Rows from block 8 of a small class-conditioned image flow-matching model, named by matrix and row number. Each number is 128 + 32 x the weight over its row's rms, rounded and kept within 0 to 255. All counts start at 0. Numbers have three digits each.
After each channel's rows are labels from the 100 images, of 14976 (inputs lightly noised), where the channel reaches its highest value: "strongest on" is what is common among them; "peak at" is the part of the image that holds the peak. Only what is clearly more common there than usual is listed. The data: microscope photos of single blood and bone marrow cells. In brackets: how many of the 100.
# convs0: first 3x3 conv (model.decb.0.0.convs.0.weight, 192x384x3x3, each kernel summed), inputs 128-255

convs0.135:069138114120120166137126088144082129122142110168105102106174126162095132101100165089139158186162224166123161133116129051151139134114143083058118134162089123118118060137149127135118121088159116098117077120129141072137131119157130154114147144126165112106142154138108094167133156096110101213187131150155141134176158177132159104147159137149105162163125080090132193113116102062199080153152
strongest on: smear: peripheral blood (89); cell type: segmented neutrophil (44)
peak at: middle right (94)

convs0.174:155175075130140125105115086094235172066123094111199151085148161167140113105119118154123132148175157109116140133093084139099128197118074171114159161135146162080157133093085116125179091186113134145156112141178107096097167181173159130181135136103159135100098093181116152138139108153150133172150118197112104087125166157138079172081153157120093131089125104088115093137175119126122096145116
strongest on: smear: peripheral blood (58)
peak at: bottom centre (82)

convs0.105:172087124162188096066138146143154051156117104094111148155052214133122163085087130102127126152123133157177096169116085113186120146145173156121155124130122185134193124123150156116128156151155096107185092108108100182153099105135071132052117171143122117201185110115108144119122100178175152169194143172191112079182084112064130124144114122086112090103161153135062181134106143110124127112167
strongest on: smear: peripheral blood (61)
peak at: middle right (44); bottom right (33)

convs0.104:073116147105079153111091122113095215090103166127135116135133142178140154084114133121175179082094111125091142127157146169148166149149073074165149156125080123149170115147108128152132112166138092128104121085115106076166089099141130168133144188151075131166098132166208156111145106156103156127196147144142057066139146128156097163117168122168124122136096108160175140133156109193106126097092
strongest on: smear: peripheral blood (80); cell type: segmented neutrophil (56)
peak at: centre (100)

convs0.177:145081137158101126156110101166139176164170169087115115117171068167078143160088153104160106143112107062139113128098118134097122206119117116165133133102170119157087131151145105136094117101155168101133075139133179149143135148097130123090157148163159150139096125095136162152138072140084142142103193141120110098082108151150159150130150068127166121082094073183084111089120114118124147147191
strongest on: smear: peripheral blood (66)
peak at: middle right (92)

convs0.81:183121127113109082120093192081165144135157128111162108082180172150134095130096178142212094104096130138132100103119112083122147123060090145161145107102108111155145092090159137099114121092107141146143142090104127161100134122120115182153177158142103097173120097060149130149093044166132180114178139122180062125159154155084132060108174063097107138159144136107155133120126106120084109080119
strongest on: cell type: erythroblast (38)
peak at: centre (93)

convs0.153:143166136114190144116116112150111140109082142187089132113167158110122138160113171079134164075138143059111133157153089103106179097119122149096094135137158147139181137094123106120153159212174152119136113098144100146140087126136130108119119112172149127155113094140146134203152074143117159147147142149150171096172157133116125106203137166143118072137133109088141121077174137130121164136114
strongest on: cell type: segmented neutrophil (44); smear: peripheral blood (37)
peak at: bottom right (66); bottom centre (29)

convs0.2:086206146144083115101102128126077167113136112062107080095151089129114117136173135174179127071083101104131092133118113077085128122181167116138095111155124101131148140213140162189080123136109128091111146135101157158148071096152094122211128150079153142078116120119131138099105143127116111127101097121165097083115069105094084077121141121117125138162166082146067171124097155176073099114090
strongest on: cell type: lymphocyte (40)
peak at: bottom centre (100)

convs0.51:146147139077111090147100152128078150111139160101144162118087037123142043115164136144141126091133175073168159126106146145127153142113106191106070103120158134107111150117125147130147135127175115114145098198155114205112125097114157205123122191112157066196132143152152150165113151137082110106131115127125132125132129129122156039139085113110124134113225082148157084162118132127141111156114
strongest on: smear: peripheral blood (51)
peak at: top left (100)

convs0.84:142147157099127155136111091110124157127123142147073134072117178064147136083101143107152161118146093112094142116125072133156173142139098130109153157123165065079086189164115154099161101114125130123163078105134150155140165129144111101063199086135138127125102140084180091157139146148173152136179109189126141119072116122089169150191134082117144101126107206080165155100132091118174129105102
strongest on: smear: peripheral blood (99); cell type: platelet (47)
peak at: middle right (76)

convs0.44:107105080111181134149113122155063090120196103153155119108176178113189133144085135120101110088108128124099124098092079149132129066154102129138091175122111168149165149132157125137103145080194087141132123162121198098057115117089116107101182170079051129175127129158142136187154136174103163168165098179133119124108139163093130180062165116181185069110152126157140128164180125071056094098128
strongest on: cell type: segmented neutrophil (42); cell type: erythroblast (33)
peak at: centre (83)

convs0.89:121165126132096129141119115155099131132140156098151131139176135132153155100127177089106141132116118122136101136223074104176164123087144086150119195116117139149151170141142112118100100078199070180088123196069144187036130130147141114163139102173142123143151074177150127133142127078120122069131156133121120076153107152112182093096064094116134219142115124173110117102128134124086078076123
strongest on: smear: peripheral blood (97); cell type: platelet (32)
peak at: centre (100)

convs0.83:103148127115121120125094109110082110132118141083129119112129161113109086150121103140138182170105149132165084148119116145108129098119134039056124116123156109070092106108119152092109099131131152161135129116143131063108158149144123121162132156126168154105161141122115159055142061117159159132149133196170157172161147058062156094144152210115067143105129101176198076127108203101117064183102
strongest on: smear: peripheral blood (60)
peak at: bottom centre (42)

convs0.46:126077123140187123157174124131156151121146133138157136100172144174173112096105045134155103132085139153190157090184137140166068137138151155151130117115160104079166178104059159089137131147181115193128117118157114109156089095098064165144140123129112128059161110139132174087084125091130125201168166115129110118182076136177056150157122136139139089143069132154100143159127186108132135140122
strongest on: smear: peripheral blood (46)
peak at: middle right (79)

convs0.138:113110143140186211129128113208123170087118077131124197116181106092139140183137143126159163132074147168103137147148139136160073071090174148154139116087165109132087154134148149130153147132170133140167118111153141123156123136150148109088066078100093183127210148075096100130111082101100148115139131118184102127145092151125135156098105160137133145109117071093105132123156130161119058126162
strongest on: smear: peripheral blood (97)
peak at: middle right (61)

convs0.130:057093117112072102176168084129162102147120144121118119129150098142133142063081074163137078179146126073180057087115132118110158126138129117103189170140130178148175098120107177158133155156127158150101114122102116129146208173169105144113170147142157116100125102100172155136115183112185130049169128110130033072061097163106145143089063132136088141205118116153087151113161133102130147123071
strongest on: cell type: segmented neutrophil (44)
peak at: bottom centre (99)

convs0.186:117176204137119148079188212080123101131126119134123076085128125186159147131127159094129192141117181065129127081163106124149156129153067101177167129089150111144086115131155110111168083169147082068127133162165102128149173145071152077088095166104142089152193126184102133135228133099135094130140155081151107160142169094097159119171109120127165119186153129148119181107089139177180117171066
strongest on: smear: peripheral blood (52); cell type: myeloblast (34)
peak at: bottom centre (100)

convs0.16:145136138126072149097081182165189093086103185103115096063126115101148167157062116138148134151075127180183118184131073101113171181063095104120120135130166130149153159176155073124128134163081130133089144153091170131152155102169149145166146115120117110080094123102168161192111142143160150145137147155165144075164127146141168112123178100144112118083140109096139066159180124098072115079170
strongest on: cell type: segmented neutrophil (74); smear: peripheral blood (62)
peak at: centre (100)

convs0.25:152072112164120129097142147139113075143170148129056165100146143132160042188133115090097152144140150134096132091160163124129137110168150145102075097134123138102139179156189096118142132154138157114144100118137093186193176184063129137152113098105173168122117156165174102128148127197106124177103114159099106079150142099119140100100140172115130125045157072134092078080142179125128105135129
strongest on: smear: peripheral blood (54)
peak at: centre (100)

convs0.17:174135121103179139076136127166141075119104159111140120192101057153183164157084193117107102083158110129069141245120123161156124043133092136132059141140171091101109161135116126166138142127129060152152106157113139078140138117106088126119121146077110092105148176086182138164114119134133125137152109095167121054108135121141163131132154095130162125090149126153144174109119091107131143147166
strongest on: cell type: segmented neutrophil (59); smear: peripheral blood (53)
peak at: centre (64); bottom centre (35)

convs0.65:077123137147198087091114114160155178056118131112103149116140134080066060117162117112141061144082165114111159154140158136144152144145153113144070135100097126116167137115161116180169115158109147077144222129114110073126096128077105099109121104142186061153144201166152077127087204179135156092113168143127128149168122121096056088088113138082106141146160173144131117094120113102083153135157
strongest on: cell type: segmented neutrophil (70); smear: peripheral blood (69)
peak at: centre (76)

convs0.155:078112103126084131149139136141166149085097110145125086114173150126084129156181154143160108104121128126113188153141086082137192093138148161084131152089078108161199125126123110073117151135115077175090091126125114118119143157110142130126130148157125177118117080184177099148123069124101125133193174084127092127139088146113119119128178122114152182179155133115164131184130164101134092166145
strongest on: smear: peripheral blood (46); cell type: lymphocyte (34)
peak at: centre (98)

convs0.183:116131105161177120174103157120121057140172202128090161059121149138141101152092090134084092105133150076143139156092105081132101090127185091182127138078120124110152167158153114161107112084084080192155096142145090158120154090123151137079147152100179105168148095113119103131161136153164108095093091112177065154088157087168076062103145093063113141166065114068157121162094160163097128138089
strongest on: cell type: segmented neutrophil (76); smear: peripheral blood (65)
peak at: centre (78)

convs0.87:095144105097106082165130148150135110075125098154157171125137159095127142110146160106135104123125042106113122138147178197195103111103172180117069167185133088138147162147051076112087165116102157124191170115112078118123137086164164099130136112101070143168140168171138169118139174079081073161123204117108125131133099116067116154104208140067081126111108083139131119138131189105114151105114
strongest on: cell type: promyelocyte (31)
peak at: middle right (92)

convs0.112:148099114088090183192121086135156110147139096165103103148150109157187132133097136110159155102131139154072112084184131178140167159110128089070159173123092140117166149162078102118091161077072178087099147122108078067133155124186095098138170104151075071129130106174126117141127125168138171171156171159178169110128139150120154194146167137087134190102146122177121110081107126159136167170127
strongest on: cell type: artefact (52)
peak at: top centre (49); top left (46)

convs0.148:162152187126098125117156179130134092169166146089157130097101086099140134167102099128101153062085166128103117127161081169106108160129140143157089125127115101160095088171101125182155104133151182150147127102080108138154136163128141077141138197174183144079134133092106128097097086109098120144181073122113196095130092099122146139120133151155117106134093151110082132118143159143156187099152
strongest on: smear: peripheral blood (64)
peak at: centre (48); top left (48)

convs0.123:150172155160204142116166111125137135202137127125220119122122145115127108113138148078124122081095142173132106131112095120140111176130134096176153143107158199137114156151126130198166107052182152152097088071157156105165153089109128182189083154132112070134172146139060056118109124086122080119173101128136099163144085123160090168126156095132129110099141094068171130126103127187168105132092
strongest on: smear: peripheral blood (35)
peak at: bottom left (55); bottom centre (30)

convs0.92:188095143145139122129108067142126153106121155093128061081125072111135114133138082077138157167134176075109150170206189137130105112130136120096133119102113142094128136162113132152178119107115139049097123111124106151132158081139101133190102147149142123147199080191146123103117119126191095132168120107099103103151143200097194155117136094082162139129146171112112167161184137110118168116178
strongest on: cell type: lymphocyte (51); smear: peripheral blood (39)
peak at: middle right (98)

convs0.59:044123150082078105126147149124155112130151145153104111123102078136177179116087083135125154142167111159170124098090123110115164083198158195164181162094170180148140112147110147061088161131152147151133154118130097139152122145154128121171053158124139069080160174143119127153189084143130136137098133086144151178130096117075102128108145093102035113171104127109156113141137093189118105074116
strongest on: cell type: promyelocyte (37)
peak at: middle left (96)

convs0.53:114212077153153074120139133147129094160103171162091140080153176134149110097176143108176115113114129127161155133152153127124131118101139089116068158077079155107160142124111120145110178126151129145163161076095122193141138143153149150096100110086107105099109200122179131155112110119153053055090156155083119080145126149056105179128122134171130147166162124115135169154078113088102154111140
strongest on: smear: peripheral blood (53)
peak at: bottom right (97)

convs0.77:116165152137113158117122112092131197147163146118164140165138132120140085109146132099167157122096115100097147142075177091113134171203146122116138117160159136145106084126187076148070173084142101147129089122138161057064138101059118117108102217208140087141183121073100051079089171050109121140121136149153165170080126127123198148115192150145161155186122084186151132139142148159176142078147
strongest on: smear: peripheral blood (41)
peak at: bottom left (100)

convs0.76:124182131142100164143115157180127188114112111087160115109111144097078181076158111164161142151154135138106134126071129125152094151179091126095132196063141116061134105092101144059154101084122150178140090121137142172138153139100099158147140119126136203157142113133103142130107107141171161135133135115125076139096094175158140104135096100160172117091113132124088165162102128122166149127131
strongest on: smear: peripheral blood (88); cell type: segmented neutrophil (40)
peak at: bottom centre (54); centre (37)

convs0.13:148099072146116075093141160121192080163106061101140144123109089130130116102193170137170127164103099095142113103164094127138145098132063100127081132138120135138130116123146113168183110148047104135141169178079191113126194083154142153135104113112130121185105140112105174120174130157109196111149115086099135088174195147122111148109151142077150149171129099149132128128122131097102150098144
strongest on: cell type: segmented neutrophil (70); smear: peripheral blood (46)
peak at: bottom centre (89)