config.yaml
arch: "unet"
model: "class-conditioned image flow-matching model"
dataset: "microscope photos of single blood and bone marrow cells"
train_examples: 97085
image_size: 64
horizontal_flip: false
conditioning: "class"
objective: "flow_matching"
cond_dim: 192
targets: ["smear"]
num_classes: 2
cond_dropout: 0.1
logit_normal_time: true
norm: "groupnorm"
hidden_act: "leaky_relu"
weight_standardization: false
pixel_unshuffle: 2
widths: [96, 96, 192, 384]
blocks_per_level: 2
scale_shift_norm: false
attention: false
upsampling: "pixel_shuffle"
init: "torch_default"
residual_init: "none"
optimizer: "soap"
beta2: 0.999
learning_rate: 0.0039
beta1: 0.9
shampoo_beta: 0.95
eps: 1e-08
precondition_frequency: 32
max_precond_dim: 1536
merge_dims: true
one_sided: false
adamw_lr_other_params: 0.00099
gradient_noise: 0.3
max_steps: 9800
batch_size: 64
epochs: 6.5
lr_schedule: "poly"
final_lr_fraction: 0.01
warmup_steps: 290
weight_decay: 0.03
adamw_weight_decay_other_params: 0.01
Rows from block 2 of a small class-conditioned image flow-matching model, named by matrix and row number. Rows with one number belong to one channel. Each number is 128 + 32 x the weight over its row's rms, rounded and kept within 0 to 255. All counts start at 0. Numbers have three digits each.
After each channel's rows are labels from the 100 images, of 14976 (inputs lightly noised), where the channel reaches its highest value: "responds to" is what is common among them. Only what is clearly more common there than usual is listed. The data: microscope photos of single blood and bone marrow cells.
# convs0: first 3x3 conv (model.enc.1.0.convs.0.weight, 96x96x3x3, each kernel summed), inputs 0-95
# convs1: second 3x3 conv (model.enc.1.0.convs.1.weight, 96x96x3x3, transposed, each kernel summed), outputs 0-95

convs0.4:118085115138115143157145138143133101131135106104140106168160108101180098180164077132131091204089082109134118107109148107140137085099167140113094099125070085093136144149147137132102102195128129068170062163119105092124109167164113119147110126097175131243055098116097109111165159114105123129
convs1.4:127144076156187083094114157076105096137202150138109097085132130147110120139118086163134126083080135136165116111121139130093120133161168126176110182237125151135186136128138085108158126158150084123134073129091173112127142174206155157147160114100117157191120169151106102110132079116119108126
responds to: smear: peripheral blood; cell type: erythroblast

convs0.54:113089140131125172159200117161087115181169152151088132126145067158106096129090154106129112159189116131104106146176101152171120148104223096201167146151123098164144140152157118171161150133102144129117089117138133085141113128113096125134109084127159086088148141159078175092154077151085119062
convs1.54:062118126127186182146078091142135115111181103089144166091144170113165114156115112129129155062181181152153093127171149142114107119095130163169137138159118128105094114136119148146116123134104119151090145121138188119127144128137155171106161153130192164159222160128162143199080139101207156108
responds to: cell type: erythroblast; cell type: lymphocyte

convs0.41:175095145073146155133132106021159158103112138111152159085124158153156122139201122129144129132150136125134086106155162150115087113092134126107066143159186173109128088068131149174099137121080122054129127197169134120151089111102112162200133114106154120135106146099136104149156161126195110153
convs1.41:110110141192146124096076106100144140166147099132126078122123133108128162122117151064132122165115103120107176158079141137195069131147045073153170105155108110100132139127159090109160157117086121077175136135052099103108098110138139137156099142145164174188165153080113086153101158063129165137
responds to: smear: peripheral blood; cell type: platelet

convs0.18:138179140185149193103145144151095164104201165156036160120141136169110157093144153113129113127100103133143099166063115089148134128090091173155097158085170153144117138071092180104178115118102139150152182146119117111132126109103146111092100118172090171114172071100085148134163145103146153161
convs1.18:170109054117139099142157067119122076125121092123135119143200135156121146167134136135125135192122137147162081133112125134136126171107079154123084110150144086151131054135112151123147159151108138169136084153150100080132111086173197078135090099186152077143079103140178102102127065119185091136
responds to: smear: peripheral blood; cell type: segmented neutrophil

convs0.13:136172170143109163150099136103108144139146138150126145075118107107148100117166116082085082093064129100103168148145134106126119128117196133139130141061146190100104191149106067130105158157109083122110130111163104121128186178067076129115144105080167084131077174124137121170130173078074177139
convs1.13:126194118095103138128128086088124147121174077095073133131151153120153148080161141032170155157102121065067074069163120124122142124124120163159177146132135138141139113103133125159137138179087110132181089122160172134097149127168122179096120109135148065193151091125129124174158168155095109155
responds to: cell type: artefact

convs0.44:192180114163116152173132161124109154143103178110100119073189146160107089151145117172093100148134089156058107144155160138171119091152129130100099147133154146130103179080156101092138157140106151157128135099118154156233154164113122172153121153112139113129194148060163114073150095114128087139
convs1.44:150163170170178169149135137140088146122181087152138161118093124200150083124125115104113101076088159092069167136120156126144094110161113103098081177070144178140159101117125164124134191085180104069117088116110111118094125119171144195164161145107182119108165119152163121096099159116146086137
responds to: smear: peripheral blood

convs0.24:128109102120100095165160121134063111159158141092134140129079120113230179184102147145154135121096092148085136157138121110134087100151115129100149167085141165190111076097209099137131172159125186136088175120063117130123122133153141150165115117051086169127158097159111109116144124151144108103
convs1.24:103134151102077145175095147144165087143181151144134135162104163042098177161125121074135140097080082147113098166142127076209100095114163157110141140134109135129080132113103184142203089218123126098165120116127162115128065121132125129112121119183126135121120135130129134088097156075157096146
responds to: cell type: segmented neutrophil; smear: peripheral blood

convs0.93:116152094132180057107105124154113129127068179160125163124115167104134171112101173136099173142110175091079142119139151176120124135126114109138146119135078096111074117131127170122200137160090153108101143109150160174168180156135150143050163188142121115143133137197125130143099106114121133231
convs1.93:128122136159152094159158089127168152138115073112118110052165140167182156168080186121155075112170080084108109094138179188140144119105096084138122111119175157156173098147129129071109196116143162165115131146120138093138194138123141113097106150131135119114142150093085161057104088153092170152
responds to: smear: peripheral blood; cell type: segmented neutrophil

convs0.55:076170110150119061097129088097113150123161141161112077089132144078122123147181160115128167128168109162081109141094150091163062088121095119096132138151109177126107082133067145142143143146111102097167126109107148143117100142089188156167160135213158089102090142060141128136140092197166139109
convs1.55:177148143086138115080155111129104087182092079147069120127050082135112126173134131164106153126139115118130176119106129102110122178177200179118108093127151144099149157078117148122130107107129175170131119105091091092182166142108133139083155048186135167162195144110088117111124098145120099120
responds to: smear: peripheral blood; cell type: platelet

convs0.76:129123174133173150143089134180196072149144139125152162094089119136149110153062174146113035074181086127142111124187170054161137147107143098162131137107166086151096115074140133079113068132114122143115094170120164141167138127136179104160088128142078104112139117115161114096124118088143116123
convs1.76:098102139125138167111138145148183140088130173143109099096061074107142116157143159211176186088137130142179137119163127143169146142093103187173138110127125108120132161187099105131139128122163104088148183137101175140182120154153129146155152073156178089178208114156159158122151126178112147135
responds to: cell type: lymphocyte

convs0.33:128117108148095108140142120185082162172134122084165107131090115057124138107144174142138203127174100162160127143108142102123123103169097165169103107168043119050118157180116124145123173123075110154120114106132158156112061103118144134154100113183107157155153138138125055137092145180104178118
convs1.33:135121159110121129135134154159157146120098163156200123121156143111181129115171093076050091143099182044117123117111122193110155074124149144140078126129151143149161169142103112143181100133120135122112157103119112142169145187177220139165128101143065125065120128136173170134142094100118103123
responds to: cell type: erythroblast; cell type: lymphocyte

convs0.60:142148114152159153123073136179127163197104145165115183123179090082150165106118172124146091166176139166128119175156105125103080129104097109160130201080170136130092169116165115122096147095070174058062152103138138161157109127178150133127144137116099114140169103139178119178140122088084121140
convs1.60:121108152125151127121134157179130130177097100169059103145104137134175120138150121118147176134191136131109179148146143146159124102105071134078149115168108107084184158113127182121076207223129213168151107147090099120122174095136115139121165136177157114114127131118072146118165098143107137096
responds to: cell type: lymphocyte

convs0.11:125156086078050126149138072168118105169126070150134136126161135122137087127156179132127117224138125094167114178153110104153123188109144117129113109145097133149115102121092119139099151126086155137146125102143141143129146129113160141206125055175148115149085214151100126106106126172137136214
convs1.11:144155095161121125128140166142136123087060201083083080084145080167114133102176159097114148119095112109123134115146085119144153143071130137079210139125096157175137123166072141133084127131088102081138154144139117179073126139144122126164105122165201134132117147120093137118138134070103064066
responds to: cell type: segmented neutrophil; smear: peripheral blood

convs0.87:094035126090100150107093096092102078157158144132135130109120108128159167133137096100094116127150092089144160128129192163160085159169059135121138098169089104077126122175100103101150139142119074095102175093122122114108175108102143125147078125141145154091167082059092125116127170164111088061
convs1.87:107157146167167095085175129129138162078110128173161112139138154170134144107086148095134129079098048144083092148130183109124044171095158140135075144148117081052117116122148093174098107171138096064149135137149115076136187111095136133150161159131150201131164129137141151133107160157122139150
responds to: smear: peripheral blood; cell type: platelet

convs0.91:115121108077129115083133121196156175166171130156205101081147142118128131096096131185103162121113139111145105103183092058081071120121146094142134100103108137150138137113114070191122107152157168127135148126103124082129095137116137145071085120189081174102090102071121136118082094170161091119
convs1.91:151173137149145159114111107096154076126147134105123116137111120131152108164156094126114125064181174117134139159103136172088228087137155136083137137122089126179105152148139090117081174166156095154145128143134110120116068125101090218110114110169139093105111080133101091189081125139074187090
responds to: smear: peripheral blood

convs0.57:092110159164127143144074144091128098118112153161113126062115136091157134129108127188134086111174164162146125135092159146161116067153152138150158071145143119128122104168157170121116124134147149160125154190099118096151215121075159126128101140157059100129077145109050060147115125102148204150
convs1.57:150149095152122129128171224143128076104150147045109125131132135096123172142115128116094191183144122113126171092110131079146092159102118142173142131076183079098136111128150160099123097083103149127137110114139139088131114100153124198151174209136172094152107159166107077099145104114157180126
responds to: cell type: lymphocyte

convs0.61:072132125103152115110096153155097087118165157154123125155141143130109050156078208187134079066129145112100151189090100164090116180155094095169108104142127124190126113144099112136102120169163165099133144160110102105085160159111142155097132113200119124135118148117067151134203140096156110151
convs1.61:168123138087109194156211125145097159161128145142090126167180143027150094159078115138124130167123140110179061173123111139097111107076108140077108111171152148134137150107107097127106102127131074176117126121148090122156152088187117113117158071174146155102113148153136142165150104106131187162
responds to: cell type: lymphocyte

convs0.22:081207134103145052117140130133129122119143098107135151194095178119175130111057103091131101076133109167139135096129119186140195086110126141126117117084113117167076097159147107119119153133153136087156148185114090172174137161189110075132129144142150135191101098161143139133097061111102096131
convs1.22:132127141082061081155163138142135082127116183116103138143116144139116111087123136190090131099137103146066201095145099148143144128077172135087142152083129075056051162123150200128133089160180172115138103103156089174146101160089123082110091106112105131158170118113120145131115091122116090115
responds to: cell type: lymphocyte; smear: peripheral blood

convs0.46:087099101104096108119111146137159151119163156116114100159135070113145122132118207190179180135179125121071152104116123127118112109178132116128133126091063166184159136116097134119113119115118142148141151146113178106121087136049133124114178113102217128077065087149172128105171159095161153176
convs1.46:121137143123137135119132105109083115123173107117132125186167069167108104105126052149141080145130080068159099084124097210155108164125139113145072101085116141112113161090154149173177140172070061130097125170107079149104113127147226127172144111148135123184122148126153148120113121153121156107
responds to: cell type: erythroblast

convs0.27:113123113163109162112179140156101202093090064190128109101151063163140135085116049124090129104122164152070131137078180128152136115117119090131101079172179134134096130098101134147174186138123136127068105088112153145113115103156163129146112087091094109163120168177179132133112167131139132081
convs1.27:089140058074120109173132153088160113082208121155154113159176138140178104104096093142101100148096119104069080155124113128113143102153141143121142138088126158169099131166143121083154107167111178118114063111099150131097157186113079087101187088186152089108087141162133190119103140120127108111
responds to: smear: peripheral blood

convs0.85:090068165087063152139146160148139216130149110174111087097139132158175115185073163115116127126168118121177113104132119067119184138112174152133146083149116156143108107160105122123179135120156129081155204164180076123091130150131165148158173137125115146101115086171072100124089111133126153111
convs1.85:098088120076106096125110083131160114108144145191147121082136157086100115157114162082136171107133109157179157124125101145142101137180107121105143169069133119112129047143112154181164167172125127075161181162086099077136134146134123065144117162095114127164110085137048190175125117132150090115
responds to: cell type: erythroblast

convs0.39:171124071128155077103112128111162123137123140104092132081158113116138169125110135151142112102151128171115162129180123166175107139143070094129125086143130178138104126135160182080187106110186197140160083058138174117078074129149115100196185179176121120109122101163152078111130117131105111169
convs1.39:064081202116187152160144133156177127134139139124123151082171147144128115135152061193133124101101160093111127120119104067127108140114139123127185113095163130152075105126127162215097126123138130214131208122133109082146066113127131113146080146134138078127093169132129093123082127118122097118
responds to: smear: peripheral blood